From a checkpoint of a small audio frame classifier.
Model: 2.77M parameters, log mel input, arch jasper, norm batchnorm, activation relu, depths [3, 4, 5, 3], widths [96, 112, 144, 176].
Training: soap at rate 0.0032, 9800 steps, batches of 512, held-out accuracy 100%.
Data: trained on synthesized solo parts of chorales (CocoChorales), 39062 training examples, 128.5 epochs.
Rows from block 7, named by matrix and row number. Rows with one number belong to one channel. Each number is 128 + 32 x the weight over its row's rms, rounded and kept within 0 to 255. All counts start at 0. Numbers have three digits each. After the name is the row's rms in percent of the matrix's.
# convs0: first width-5 conv, stride 2 (model.blocks.7.convs.0.weight, 144x112x5), inputs 80-89, a 5 kernel for each
# convs1: second width-5 conv (model.blocks.7.convs.1.weight, 144x144x5, transposed), outputs 72-80, a 5 kernel for each
convs0.17 094:136134102090137132065104105161122070117118106082089157149134147155139109141164107141105116151138110099084155119156150103152158133126079094110098157145
convs1.17 094:124136099142113181128113093140087124098181206151160127125103152126175105104099083098129135213073087133154108122117175175124125103138151
convs0.18 100:198114113104105143159166124074104138116138152140119112099127152119140139149150116150195111132078132149135034125088132194093123127154153139147131133173
convs1.18 097:057101152176127154151139132090096105096144099117092121124100084131140136192173155149104068114137110081118200070113145087101096083127170
convs0.19 099:108137145114150135080152219081112078077140126117090108106165191185097068164107136114055168089076157144149082081103119101135146166038102212171076166137
convs1.19 103:167133132132119122143232116112124155094159093105111130133116120135104098136113197111111128152118142172089155191164158106102098111169147
convs0.20 100:113086152112100152119130141145075103085156114112143082156114142121161063118090124158161116109109119090104139059077206139103074151139085118175155077188
convs1.20 097:123105052152165135157101157100124150164126146069124199079126096111130143121086107161137141154116214101122068116157122072148139166105117
convs0.21 094:146097137090143124146137152102097076158110141128204133145111114085102127210144089082115128138117130111119154125119166084117139124122122192141177087123
convs1.21 098:139168091144156101117126154107134116078111141148154105142143171155109183119155137146189109147111127156085108108182126141087168037099117
convs0.22 096:119084120165115127096089111094179060108057135181123106113128144164043077181047052148095100107129060084170148146124127123133121149138072157140116026112
convs1.22 099:117135150141164132108127122200083149138104089073066093123135145167140155144139137114166146098177099081110178107143120144128117127128123
convs0.23 096:134148138113141123132137115137125125103171155121101122078165117139085162103138091128091119118119106116157154130143147114124191139129096174147134100052
convs1.23 097:083152140097129104137142042144166116092150128175127151099150117124135171090132153089149114118120169131130113130060156136091110130180139
convs0.24 099:121148196169124134142117112114097112114124098096095158137131118161114092096160134177118112113080176103132136096159104134063122185134121105104117126086
convs1.24 099:147100134148097110070099130178216096087107140101092108153098100101155140152109075099116152085125151127069118171139131137156118122146093
convs0.25 106:163149104145122127182116168173121100113198087144122125108184127151101162151177153105089096110111171158150128116127118153144139139086177136081155127101
convs1.25 097:109159065148103147152109114128161172147080116193134156157091132175156165109143143172109122152090150160092157111129114149141129137141117
convs0.26 114:132103189159103102137100195112106105123125078116203105123086072096193223061108077145154116093128113128125074160111154111097139117124074164066144131134
convs1.26 109:117141097097081147176168111164106120100141117115165154098047127155146078144165119179144154117174120231117085095114101181101145115127236
convs0.27 093:109123118145184122131135135171106129183140110114108140154087163153077049131146145089129140078163117111165131115140148153145136140122128133170133105155
convs1.27 103:139072095150145148158123095100089140114114159111088153144169177115109171171187157136128143106101103152104162128143107137156130194114167
convs0.28 102:166143130149119140140098152117109106119152102093099130134110158215064085104166089116127107100198156075121079066106115155129103122140146145081135123065
convs1.28 097:056113082131101181143122137146091127100124156103131145114149085093148157120121151132121158150159079152114056142112084209153140187147149
convs0.29 102:104145151089077036013147204155087148177125095179154083105120063102134118147166079128106124102111112142109173127123118118104122120100117092166140125140
convs1.29 105:118137145144150148116157108113152127194098087148136085135113137093102136161105093110184148119175139176129145069120070117102224078104141
convs0.30 093:157160141126112079117139129108112151117166131094178143148141180193109118094137159160092126148146165141120115153103108126132141114119141150095085137114
convs1.30 098:127112176119175104193126086131114151119143155178098184105102108152142146104115097088113100172129109179091112116155127137098095151102174
convs0.31 098:100125129111061086105139056088124169108083126090130133113090158092070172128162059093101120152165135121113131158090161166129128135103053143188139091145
convs1.31 099:105110110121176109088084148166150125137095076111152129158111131098156136104063186088174175122130138148091137137122109145138133130112088
convs0.32 094:132197139162118108140040148150141073161048138161123153107110124118111069163132129113110133146076129135158141159158159104189121103146096119094129221079
convs1.32 098:145058116135104133181113041115145172111106122160100088092121162120106104138128119115097168127114164115126136129099127142085058139153095
convs0.33 098:093072117123146144110097130087150156106181177144120136170117097116212179124108155155105089144136144107104087157179165129117100142150117099188182178127
convs1.33 102:099131139145121162193168086112137118056127077108110182151169151148106086142175145126118057180097120161107175120092119094131145129154140
convs0.34 102:146143151134125103127125189160115100109077127157127093084152109119108123184179143079086109144116094131115174138093070105097156096152117101117140124153
convs1.34 096:166122151132126126162139139178108179159126129175139107191142124145109174138144136109085105129110143094122069156141134101191160176131086
convs0.35 103:172141114086124100145144120099118148122144118159159132123096123117154115162148177092122116177124128058074154123096079073148115108156132107081104225139
convs1.35 100:160109129058106146168169152119005115192169138122160164141165129155120095176145110079120124128127109100129096137178111112139176099136120
convs0.36 089:076120155143098154168158161143151213115178092137078134123178116151105100134144130139090135096135149146110118091118106113138140088144121082127111121105
convs1.36 097:100078160113122115080172090135134107179164138088186101126063165134112157160117130138102172158099174132101123180119105133134084095091109
convs0.37 097:151144164129149116133160105132127120089188139121125142161129131107114144132091106119161182168107198125112176163154137153119137152197122104109149077168
convs1.37 101:093129122108098136125109179160152131127142136097150153047088115118106147105134118133100141144093137098116132141140111127113131162187120
convs0.38 101:131128079090138152111116119131144098135078130085144111076123143156069084096161119127106142106132144155068118117110212090146147161068127160109120084077
convs1.38 103:109092149167166202125133087080071063126099137130101173056165146108160133115143156135150111127123120146115113112123112149179144099172151
convs0.39 107:116134089056151117130190107088157140109097155174155160137176094141142158126107109142185141157165110137051137163143136091099083170165139142065123182152
convs1.39 101:052114104189193106127231151096083118123111064148184151156118114130119143141095169157150123114091163087090044134155110176135126085155119
convs0.40 094:119095146174103161096084100108134122091120142155095150161147151120146199145116191135114099098153145127148194102116121135151098118164077175122148151146
convs1.40 101:119148112093101131124025117168122149113098133126185135097120082164112134153192140196152090142101092232081166167093118094096158169095154
convs0.41 106:129156182146148083177128065136111107106149090143113093123179125140173143109087080177147110104052082159137159108113161102089119182144087110199156204099
convs1.41 098:177151103101121147197145128146079114166163161103117126114078170105202114157128182154104097097148122091081170058147183136072126127139080
convs0.42 094:132103220144100151136102138134110075123098080108120170188169178152119116168216122076103095128145113095151138075082126078156112113088090114152176137105
convs1.42 101:120059174136140104065141111085106106046082134127121147130131174180127100174131145099055168171120172132118133164134138067121130163149125
convs0.43 097:084147127164177089105143166105175121107072134162180111113119136154120061147111136128098100169177124132096158132117147136172118120155116166224112058099
convs1.43 102:154112108146024141084161151208120183154169149152178105130144153173091192133148092167165133099123115059109113143097137109156141126153106
convs0.44 108:130200097081126061155112166146101134072151089168169112141098120091174087071094095163200150129115123102108172113173080102141184128136133144103153188152
convs1.44 103:117147122100107187092203073066156197156069150105094108206124113135117138130151157145176108110132129118088097098074122143121141169115091
convs0.45 099:172142109123154131117118091137079188140163124149152089130113172159125159176141193118130109152106138097162118113138130145069109080127115124106104184140
convs1.45 099:081172133150135207099122094136131137152082096096081175195100100161159110135117151158086128177165114113095088115115049180097144151107145
convs0.46 117:169134109152114105079148149169111122095107147101099132127166061166105133117140097100093147087132084112113128120134115122144151078123149110255132072139
convs1.46 101:125142094096134122133170160149146144142112085140098156140138182121139072083104162110136142158139130073105137166074178094116085134115117
convs0.47 109:157139171107080176100116086116131101101123107156127122077137143165120161162068187194149107099166084101102104181124198111105088150113131086181154121169
convs1.47 103:145170128158087108167095135175133117120193134127110198098102106111097129103117121111158157112139158113091124128138148094114127094141125
convs0.48 101:095141185154175165179150126127195134151134156096131096126162147106190092194127115123110113126163158141168105065105143103114129099113112160154183157100
convs1.48 100:094131114178111173102060137091100117086105181081072138131108111109157159131153146114118116149101150112122136101139143133165141096142117
convs0.49 096:124157125162109104103096152120190125118090097160099103136101090107119140159144154209195097095153148145149177218105072100170171153119062076101107122154
convs1.49 101:104168113149115183125219172187118101194041113082142105147129125098163063109100127209091101127099138198142119155080132139058142171135125
convs0.50 099:095091092151165172207154153107122158096120206145089093167164140124086165097086136128146172137155117114129213063123144166087115088135157123168141138116
convs1.50 098:115104071183104166135106112058187089139184171130135132075185086071157128147079158118176178124160125166120111099119111136095112126129152
convs0.51 097:121088091149109142161134187104148111151065122182106155157154178104126144131165140099124150090166113156153154082100083141232182105128044155084084054092
convs1.51 103:105127152128157141156168158121135095129106168116106121108153129135095081100076094160171132130125160108177124124092143177088120098131199
convs0.52 096:160066137079152204173117125104088125145139169111145140133129118153118105197148137128089152079118136191118107093141159132168100157159132125122105128137
convs1.52 097:144150086169113098144082145148147111076103128094152085135116146142113115106145139105188084127138118093122160132162179097124120162086184
convs0.53 103:135138167138117128058144086087188065137103149156146103143095120135147118078138115142222143160101168159132113142123075107127128122142179156215162184096
convs1.53 106:190114112127127137169103094113111126150162143149157077122147141170124114090143123136107120091185149104066153144116120125174102082148120
convs0.54 106:146141127182120089085155157109131087152115065137096147150048150090102108079138123090120160146156144152135110176167099146117154115108105119127142210078
convs1.54 104:134137122135060159129149163064117113115086082124124201094152127165160105138128181174172094070135132230109057138119192091106140168126123
convs0.55 094:148125089141092073144095128151121127129204171150106086053095125171108133120082080148112153059120143088135116093118194112118021135119132192136101113099
convs1.55 101:177136162132061099082089117098142162141080081148137120120167126157081036135115151099137127124155128135078183132111073111155062141162143
convs0.56 096:126170106141099149116102082137121112147121105111108160165076133138116102095140098114080112075086154200125089119104181084100099119133088095061150180151
convs1.56 100:100176147107109138111190171076143134143105099158111160123135171124109126126128125136092118107098101153065101128140146141126067155078198
convs0.57 099:177154126118131131169154169089192141118117080107134167100179173088140089183124157165147174128139186075097125098095084119098159100176128123211140129104
convs1.57 098:192104126083113142135114181160109138123167108127036175153149132197113156149122102126112185153171207077166132107083140136189146131148138
convs0.58 106:157128144100121146112158160140180076101112124119128151178096097131124149120161110167093066135119098164130243123086092117146109111145126145210147151098
convs1.58 111:144119103110117105217154162114110119144192138125159131123121105104141142174134161144085156164144123191093041062123198178136158129134173
convs0.59 101:133118070145119095114141128120083130133130143102136125118106146176123110149186199160023104159111178149098213183088144100082099137207162141136125191165
convs1.59 099:120109140142083189099120087167133183147130123179119131128121178082129085160185164160123153098109145166150126121132153130138146094098120
convs0.60 102:141116199083134133151147142145138101170089146145157100138050114109066105096170115103107101183101138131135135127144172179192105075140152131108084183134
convs1.60 103:104095192127163107080139137170080169104172167122135093117113160100135145170106131114162135128071113213115122135150119086113113117117133
convs0.61 108:113085146130112160178126070126110154103180196079169143096107079100167171136106111206138082109084083138116139128078158143113118118123188141197128097102
convs1.61 097:163104098116157154160168138159096129208120109082164198099142119175118100061099134121117182145125096132116150134107215121149153086138136
convs0.62 105:129206150120139115108195136149127088143130112125104125154179092105192145120142079156087132109139119097119112115125161149132168149095132148126121106083
convs1.62 100:110044122135142063161153113159140152129166123162171162078189067153124113188095070101142180149171124132092064093181137139158104055128045
convs0.63 097:083118166090144136104135133102128106139125147134137151075126161129121145130111133131138116101074112165109104056148116129165106153105143190144115179151
convs1.63 104:120139150142170098097117166155154074153131097125154108129173168101113094106102093116131119149101140113143131086219116106117047185159172
convs0.64 102:142201158172118109139157118113095170075120208081090099155082147176197083134133145095100117099124118130116140147125113150131121108124125141128149126145
convs1.64 100:088152193082165112097125148164115158106158130132160149091155120111110157143200114137144096139106144208116102140083124148081105163125093
convs0.65 094:108167180140114144153116116129082162136083107123133088051112121119147086138081106106164083113116133129144164118090015154134077161143107105088117098132
convs1.65 098:136095127135213129161126164152070135066220188167157113136125102092076173104144106155054110094105128101081162167122121100109076195134125
convs0.66 102:133186183094131116118123131110162100138134142091124166126129150150120083101099074149109122133093145164116139137134139119120089155123135116180202158116
convs1.66 103:107116148146125147171166147107162115143121135135098128174138093079147132135163140117113146169070071190117115071117123093143081146122165
convs0.67 101:151182151168040152183158096123101126138136127099094073146167123118165108148093147109141102117139130171143096061100146178129143063153127180071086100143
convs1.67 101:141154106065120129181169140137144185114136081125147135115097104121111135127148119148122169144116163119049140092193089141144106145139199
convs0.68 099:111141139172086060130150169117158128112110091143197096099058100116091132135094045124130141135151086124115175084095191084136101127165096120102121076116
convs1.68 098:118095159152122095077160167131172119153128095160094224076147181159060136139088097137079172142171132141107140147131146135191146075126113
convs0.69 097:158130176150159137115147160160168153177129086111097157072095137161162174169156147150125118173167065138167142099092158132141174134168101105236095121135
convs1.69 100:114111100165108157056159149094081043140073144159134075135096159157128105154196108094094101153122133115140139123119051164106076149111094
convs0.70 096:186207173143113088122068057173134164136140095061171089156170111137110072135142149123113125133107126117100156099118218104155174150059082101123091169146
convs1.70 104:087140134053140154187110107078116114055117156128109193067105108060128154115111115158104097151130125129114113152192084087079143060136127
convs0.71 103:162156111143089091165147105130157133115127084183100144140094124204128119092177142143125098110147149146093126127181125116101145132097197161125162186100
convs1.71 098:110095196135108109085082192130129133139139144082139158135105192097173087091137078158180125086111138195100156125205126104133120087124130
convs0.72 101:146126120148111125082113138125085126160157148092105130115139187226156110139135153104105150148154132153125084171198148109076123120145113172113096112111
convs1.72 104:107149122170129138152090079148172152070159141140166078153114113178118085132115164107143071096168170133115058145157162161104109156141107
convs0.73 106:138173143136109162137079154149116139071172151159180135068120082200145139149110112099162140127097115138190181159126149097138139119132173100163152139152
convs1.73 099:125145157078168128120135118141086160198116160182120129096063141134158140135103139118141135146119087128183107100094194112131143141126132
convs0.74 094:145145166150082146107049189116125149127185163087143162111172136095161175141070078160182098148094134131148090124124062113127148066123150163161130100166
convs1.74 098:146101137166171121142075131122057134103191131108104164144143118107105142104110069084089159089172118145110084126114167141116105141121152
convs0.75 110:076156137163162178144071163148122143146160104103133155135162144118105210161152077117122137109121125120046089088139192164076080115217135103132143220145
convs1.75 100:166128132114111168133164127143132154153127084085159167125108164159208170097141180152078121142142122110162097059115113148052092181141123
convs0.76 097:131173110130146119148132115101082097130113113147124110149140174117110128130154092111113112138138146135156147164102139138110121145152126170154128098110
convs1.76 100:107155124142160146151151107099088146119065109172115136183176120084127159124136117104155151088124169108105166169101148087105102080212120
convs0.77 112:125090140110088129246142112086161116068147145149110106112120156170150132096138136150113132121166166154096168152120108116123089111118143146175133173108
convs1.77 102:126112072089116103097160148163115090106185129109090210123188150155107152098141102149192163136143124147121089179173117150132110173113136
convs0.78 097:201123112144125132170081104099074188080121193134086132154101136127150097145109106125116049118087098121153086144120149109127106117120071065187106140108
convs1.78 096:112185074146133149152108132101123134084191114172103124135132132095158143196105154157167083138087101090143149161133105116071142093126117
convs0.79 095:129090176120132156120084126155089132149121106199173094092107151122099154193114114163146118138135141132092149173143144184146125129102142121095144048056
convs1.79 102:111107136068106108217091131101103071175156086110114115145146120140075133125102128135123128078125131132199147105109062105128117142112116
convs0.80 105:115102137157106171137126137118125161120176054098153171104111110050112122151098017078206221159152147128139094090128141158138175182074058114157165130151
convs1.80 097:086083099101161152114185103117114108150070129072120167158134113158109167145141123160098091106123152132090093174146153066136110132139165
convs0.81 099:182129111124129161119117128150132121137134126089115148123081157181075146111094116167123109132050099137069108114140129121181157118174136150123107152135
convs1.81 094:125119100101109153160162100183096156180159138146167072128129187095164112106119090118115125165124121163114113117178163087090085184136066
convs0.82 098:158119135113189172166141093175109155069094152130124098095143063185116089160141102195169063139128130073129142128132100117137177132093137126124119065134
convs1.82 095:092115141199112099089097140161121139143049105059157188121094093132159185113138123070132156095116108087135199148124101101091114093146094
convs0.83 095:109133149121122043131105173183102113115166068139116161136132139065106138127149132076136134122100148113140129137117116125155116090179159150122135113094
convs1.83 099:093166178106139117068096163097132176182149105046111120134122130104113128099084144089159113135126138151111150105118153106086106145168129
convs0.84 103:137145161115139124226104057174143115084071118205114173123123102106141174128156122131083150133166108141114151113127160080150087161072118141131152095099
convs1.84 100:096074118115160112143149158099103091048127127137114113085113114115082127102141114136102108073152102134128124166115139157209125083114125
convs0.85 100:127153142159082149192131077137127105142145086120074132138123139160107128144115095147149109154122168106113124107119111143057127130131122121103142158136
convs1.85 092:140180096170113152122051123105110128131147192070068136164157093100171153129106100095138099129162192088127119063157122107101135174117079
convs0.86 099:136229166174129122126150138150123228136159111116078117147121106186204106124156087093193157126148123142099104166128125164122103135090135121111127073103
convs1.86 092:136113157116101148160102052126168183111119074117093135134150131158129141089140136102096105095131129113140115104163206156134087181097099
convs0.87 098:058065161160121167104146120127093144134132065116128070127119094113147128101107178174107059089172118071125160181147139080097173124120093143136143079041
convs1.87 100:110177044105107075163137110180093083133194149126164131066080152111111091139079100126083115170119097211116199142100086063171152156128120
convs0.88 096:088135161098099131093088082137197130078123102116155116148134102110158152134090070134131143058067125135083123070096118110147149178129110108089150169088
convs1.88 104:158098134157179138136200155164082110178152063093151113101105101116098124164125148149137135066134093180123148120108170140105136193097149
convs0.89 095:113128129158134132167155147148107142119144125112143098110163148131138164206175099088160120072108084087105125148115120159200133101131119143082120142132
convs1.89 103:106141060153147126130191122068165096116076128076074153081101107138120176137154152185061132091140130165130153105137148100087107095154182
convs0.90 093:099090083106098159189137111155098102109168131089094144150151149145177139131114123099083106161079086063179121143164080017067086154147123112051135096162
convs1.90 100:116100167101111111070094156131088099044138128158158129081171188054096165124127129090156174061132106148081110154121074140162161106178159
convs0.91 105:175144139081124137079158167129130126158132144133090086152125095192123124092075096181228094170123056068094143126023064072087117128175149140109135190154
convs1.91 098:121135139153113118164185092106135167132119135095154074166150100124089131102126116114126145096169117099056160122098140162145162126094179
convs0.92 103:135158151125165165129089121084074133090134140130138139079136148104126115109118112127136214116132123116130117078125139119132148152074158101152130170120
convs1.92 099:060139189081142127111097072162123099173113090093144151130097150118124081152110181152091170172129113122116180059120120146152112117129108
convs0.93 096:125138194120128083173152140122181130158074154130147137106132127088098204195094133097121144094127107144132148200119049087147100176083127107150195186133
convs1.93 103:133163140100137135111117154058145126083102094114102093125127106124175101136136172118136052203056142172133124096104148074127108132187132
convs0.94 097:143148123170157143096106105097112159134184151144135178085107111163184019090094113115125100123131083109136159094155210123089168159123063075094179085161
convs1.94 097:133135076131145144123097151135189129099037103077111134092197129117081187138128125178113118146160158092111120112127099102138144127165176
convs0.95 103:135143143165148110148157176136127136110147147120100115158150124136084126125117104120201158162120100136116127192117160093126175109072092099093137143118
convs1.95 101:135130142152185106127178127115146096110102144126151125145134092154168183182126126145142127136184130152128105105164127118150059061132067
convs0.96 102:147155101198111137154166140150077091089107131110092134175152149072102127127118116100094129113130159134086106111140139144092111156093145033158226138080
convs1.96 105:127100157116144089121166160186127155111199154137112209114105094208149124119143146123132201141158096080147163152117116133163126121141121
convs0.97 103:111149129112140164138082116182171095069110175151162128145096094044159164166102136123161081163033124104147145158149099112137117062120160169079183231143
convs1.97 097:109145086149156121131133129154094061183151120091114127108134165163092119117094151106109033128149139143128131147120189123116163120165117
convs0.98 097:153094087116140156134095115149122161097124151154151199162150134105115072176039077164185159051112111158124071140137126124104156127121118151131171132141
convs1.98 097:143074139136090139082099084139164138106103086100121193076099141107119160104136115140103092165126111094122131115146101132143170106137137
convs0.99 099:120192062067110150048124129157132155112197180101093121098187142134159131094124131122092126099136113138142143174113127116146129110105167059160092131149
convs1.99 097:146129145155077102090185109105115130120137132101131123149211089088092147095118180119150163133146118172114142110123159083109118125159161
convs0.100 113:097127114119152174109106129075125183156095121158152111117114159109091141128098122132172111093127152089129144220105096110084123106118153136121073145150
convs1.100 097:156129159125077140103160077136113130122120103101081141058111100123103162122181157127172146135155051143139125103157162210076143133131095
convs0.101 097:127122147085123140082114097123179154098157138054092129154102151156182122069102165135138090150189121148084126177068139173126130108166102132193077124138
convs1.101 103:135132133163126177127117073086095107125080102127160118155160124141107118129149115161140130121129152130125153132115116134155047111102177
convs0.102 100:078125118092141114131183130118132112174120124197146139089128119150112151130127149133105178099156151081110136193109124104115132119130141152176130105116
convs1.102 101:117118090119109147148199100112212146053108155135099135158151126132129135140120138110166107109114133122138134089150140122152095138093058
convs0.103 100:144116134107139100104126169141119156117082077094101150158086107097100112088141226164015138121120179220096075142168121144095135117127101087144091199172
convs1.103 106:071118166164250119118146144157177118157188155187154175122141112127114133101112151102106118106094167163115117111152063109147084093107083
convs0.104 099:141148111083121173051147109132104112103168191150169098165079176130150132110093136058108118167110114095176163149151108112137195115134132085138093119083
convs1.104 103:149099106109136135153138072097139211113068123134117086108164163166128130138108121102173131108129137153158132048100145105131077133188137
convs0.105 104:100089161118174207116034105136142155123123124161163113087161110204116150130055149154130112096120128147122094122176100113097144156092151178189108168117
convs1.105 098:145150161157163070151049105175151099085085142149128193156118062141121157087162161157190151113119159164120133133131142088146164130159116
convs0.106 103:125150173200107169080154062165123073127153130101141102138143167139125079174122129151103074079167070137132085070127182122166104118091075133255105094149
convs1.106 101:086123165068113134120125126189111103117125135122084140071052095050151144139160127171088108151137127085090127109105161110077160128107155
convs0.107 097:049121146181151114098118058068138183125097176122140132111165114171200142111146155135151118161102138173185090171154083115116182151132153128101135144117
convs1.107 100:091118108128089172072113189110122037123146140126134071114143140105138118063137091107114120065129075093122131112174111130098174108134085
convs0.108 101:185110083061129125141228145088097062142085105182100073071109139069159135188139098136078139124131074099157128087138163109162132130100120122111129130114
convs1.108 106:151155135075132122112148188080160177157077068135111111114121149120124114142081100173116170165093170134112114099156154188097105125114128
convs0.109 101:119118109133169118158151116153168069144141101130159112097149156163164106119133117131096169148110134137101121121113119126192098108157093057042058178167
convs1.109 100:172118096141068153174086099090104122152168146115091112112123085120104167119119145099097179118102157135136148128118123083112142120183149
convs0.110 093:158127124144175141146127124127144104191156123123118171126068083112149130153152100128168115134141144123148147163164130133128120132125119129131110086151
convs1.110 100:114117120160137132065088092138118145156074118123121153206129108203115089154103127140112176096139157121151124149139092124138089097146098
convs0.111 096:116078107098134101149164080133172158145106146142114056131125094161158167094102068113168153135098210137114093139111191135112133070123143160084102143100
convs1.111 097:086158158185105043070130138119073153111112152148136154080132141156128128088131127091113129087091138086106142116155097138156159155112160
convs0.112 105:097087088175071123159197119095072186133122154098070117125182189185133101099085097124111119109120067128127132080106138157087142087107130156171101127109
convs1.112 104:122098090159097046100165204147105123093146129141145120112139110129147104083187134150178132133162097097123139200144125098151100181120132
convs0.113 096:172129145154151156165142169107152093106093145187060123132118111156142156125106100150061135098083168088133112114165134171168141172164099131184111158167
convs1.113 099:120132122137115156156133132078110136101063109108122088130130137170222094139124120131108168153139105159120106146134186142144159120090146
convs0.114 099:125161171155157122093111179132128081094179180153134180183155147115138163125062172128147153091155113168167168167142050079127024106118134134062119174090
convs1.114 099:116114116153133128142072091112169174125141096103164150060124222118181127135134184129087161154141149160168145115121164138103171104140133
convs0.115 092:138146125125143106103105090147099168144172139134073076125100079124132177152181183137153160129100066102138129092145158197126184105141102101116098132133
convs1.115 100:182143086103152098074072117156168121151171166110142101090175145126106081119150118146100103116106135153127149113184145115152107131118114
convs0.116 101:150079134140125118213154129154149059129105134148113148158087142059133208156155105154139129147103084137133092040126176135138131111127150118241157124090
convs1.116 100:101104141137108000131133131147127107128153094138098123116106131070147202141170170121149126140151149153133113118094194108117149158155156
convs0.117 095:157143088107101151147169161132155119148159069159133132151141194067124131097167123146165124081100125099162105109110142080178125161124067142194142122148
convs1.117 098:152121131067132101197103085087154109090078192105078168139122163091159134121098129148097118169055108127179099132130131147151125147110102
convs0.118 106:100120143107112163170168125141126062153129098098155058182185127121126176082155164150074121104096157146136143129150095114132144101138124141099149144138
convs1.118 100:115136184117129153118118136124120144146123164110147105082071135111094159145129145166098205168131124111169140107110123138072141167131141
convs0.119 101:125087182119136143170119127196134147136108150130173110074115129194086158151067152154196201162162199125144138119176109098146155066134120136119022209094
convs1.119 101:143104097169119130087092077170133116129178154140170148163100123134120136128128130094162180129076122153149154146107160137124080139139101
convs0.120 094:157117096132133092156116116087148127104096133133094080139164055128124183147156110159189116154149093108128118135145098087101072128140172132126130080150
convs1.120 096:160148132083080055178089106133114126130162189141171077124088107113092108130172120146104116111154150248108137123128171084108135107136109
convs0.121 098:101122122133134125230135137094103136117102105163097126122129170156124142120117093155120106098113129157117142096151172162158155175130148065063154168111
convs1.121 095:141119114133113114154128133164134139126100156127132171098123144154176125053098143110099157111126100094089117191110094138151112173098134
convs0.122 100:193063084104113163246169137111131171102138148105071111049146192104115147115128133107119087134129138162130068121159062094082104130095154163165150143101
convs1.122 097:162151102127079124182153124126133129138159119159084120127068117123133150114171116101059094110071128131103141114156093109178095157160131
convs0.123 106:125120152085063104101133138110149156114065104153151122142122156136102102116078078089216139126142119107121120107116142159098096145135115174113115165116
convs1.123 102:086097142168114103126135134117110131164093142069131095110129155113159073105144135147099196075146148135127140111153097140137097125095160
convs0.124 102:130178188154131130120099135113112148118141157071105149180136140143129097118157180069072110072116139124119128125153131102073130095166136159176179100104
convs1.124 101:145122137143102116141047084104092140147091165124129131089118182123178133135086128087146106101128146147100162112096109129162152140139131
convs0.125 099:138099091173094097118099152109143119120115190141086143124120110078123091185069132122112128137159096147150101100126146069177143139110138140218125168131
convs1.125 097:100120087134147166169131119137136106134146067128140123155145097121118122106109103166097106120146127142150188097105115156076107100125139
convs0.126 102:150156131077105064139153162135117064137146133114157156166091113103120160106154113141074134139153089100149126134150148173151128118146112089191126180130
convs1.126 105:071077116088164119124066133197243126125094142105141148148141114111129176122137110067114174160163113122093120109153167059121073104176153
convs0.127 096:063121162082121109089131113126121135123211124113125171198146116135116121126107115130104089147126156080113120105104176125130099126122138127146092138164
convs1.127 100:128175108170117144146172151090126148083171152103159150155099129058109096125124120153174127117121161163076109108195104096138150064149121
convs0.128 092:115135099114118125085076207167095096150108095154103059157166012161119102142129091114104146181132109131168134084143150147140133159119121137123109089116
convs1.128 093:079128136234138090116132115148136107166108075115127154128117103183169114181136180125131086109099109141156085173087152115103100113119136
convs0.129 099:116109132141170174128135140202109148113113135110118139166147106103092123130088123148129124100120090164172147126161110128103087143135079121145109134169
convs1.129 098:149133100167153135115141147173157058162141179166138121111100138095103119124095078091109148139126093120144094143133103137118140138108154
convs0.130 095:072142117148156070145131165115141173101130101086089149067111042119134102144124124116055075116104051147154179052125093109139152137135085097116123107150
convs1.130 096:141159093175123149103100129170141132139080125058141148140110118174122120052083128096104137142129129102083113095096131142081074162189142
convs0.131 101:128057096162167117183091170127152149093113166093115197141116102140093115125074143154155122119130070169118088131120098145137197168142125122130154199110
convs1.131 099:110091176142141101173115150123119164165134123100130091168143114116134169098151071092096133088163109118134128123126133146176008140163148
convs0.132 096:159125131097064095112176087177163175117112162108185183141115128132134141081153141097194101107114135153124127089161089124165143094110104158117150076133
convs1.132 103:113143099107124190117126108100069100170175126118144115133115130112131132109164102112052150104109170144082119124132172144146122135117117
convs0.133 094:106086145180160083141120123122148119095134103188150099116129152133137127128121140075124146152106167160135171105106098101128191108115146109147110107126
convs1.133 095:132101191121170138093118122206125171114069103143163115090134120115070140128124144098129115094130157148099176140149101113082128121095113
convs0.134 099:173198147108105123107122116120184102171145109103088070094179120127093148187153096129079101146156124126094154138212130101069121169175128156210100088107
convs1.134 098:103139077172097112138149184172150192105083081140095159107167151160144080111171149125142146120102110139105166135141180130099107101119094
convs0.135 099:100121238141095141094118070112163140133134068122123123169065163128086165089174190172086083080131126137063134159088178115051158098140191127050079242142
convs1.135 102:112132147121082195158096120082120142142151109118138099108127116147127136111184118165107132087128102208108140121132132057098157131099246
convs0.136 098:074190162169114189096118192086117119151140135134097158148116110101150095129127112178175104098135205163088118143156089150113147111103124122100185208132
convs1.136 094:070142145148114156122139103124099157211119121161108140160154156139068102152068118097124112163130109126131188157114105156120120101094141
convs0.137 100:129059125143105115124150109101067116122153121100120158099156162132121112122077165116121133144157142127141095158129109167162155067125148170115122165161
convs1.137 104:117092159080162135204076180119142132104148104107123133099160145072155136110061071141143148189173107076118137125088141086086151122182128
convs0.138 101:121147050122122159146074179111120065137116110163105024171105166149118076138098032099157185123196103111133139063156170139164161137103103109074108066143
convs1.138 100:137120100097088134114145092108153106211082090153082150107129133176097143118164111124121122047176192118103149104181121094119129137127091
convs0.139 104:119136169173097190175135148097117101078147103112043105047137181161180118077135157128162098149108128099095123136145098099154142139118127164052092191158
convs1.139 102:130191129121109115103134188109124107111179133110121111100109129129135163178105139134143130125145144135174129105135101123122166101121127
convs0.140 099:118155139127078110125121143155142142083169116155093164118113186107148109157147086123136140121129100146166117131114093128050069171148166118138102179114
convs1.140 095:186149151097162157125116130181102119119220134086123133100143131122195112126113071123107149131124198077141093163148138148129137173189102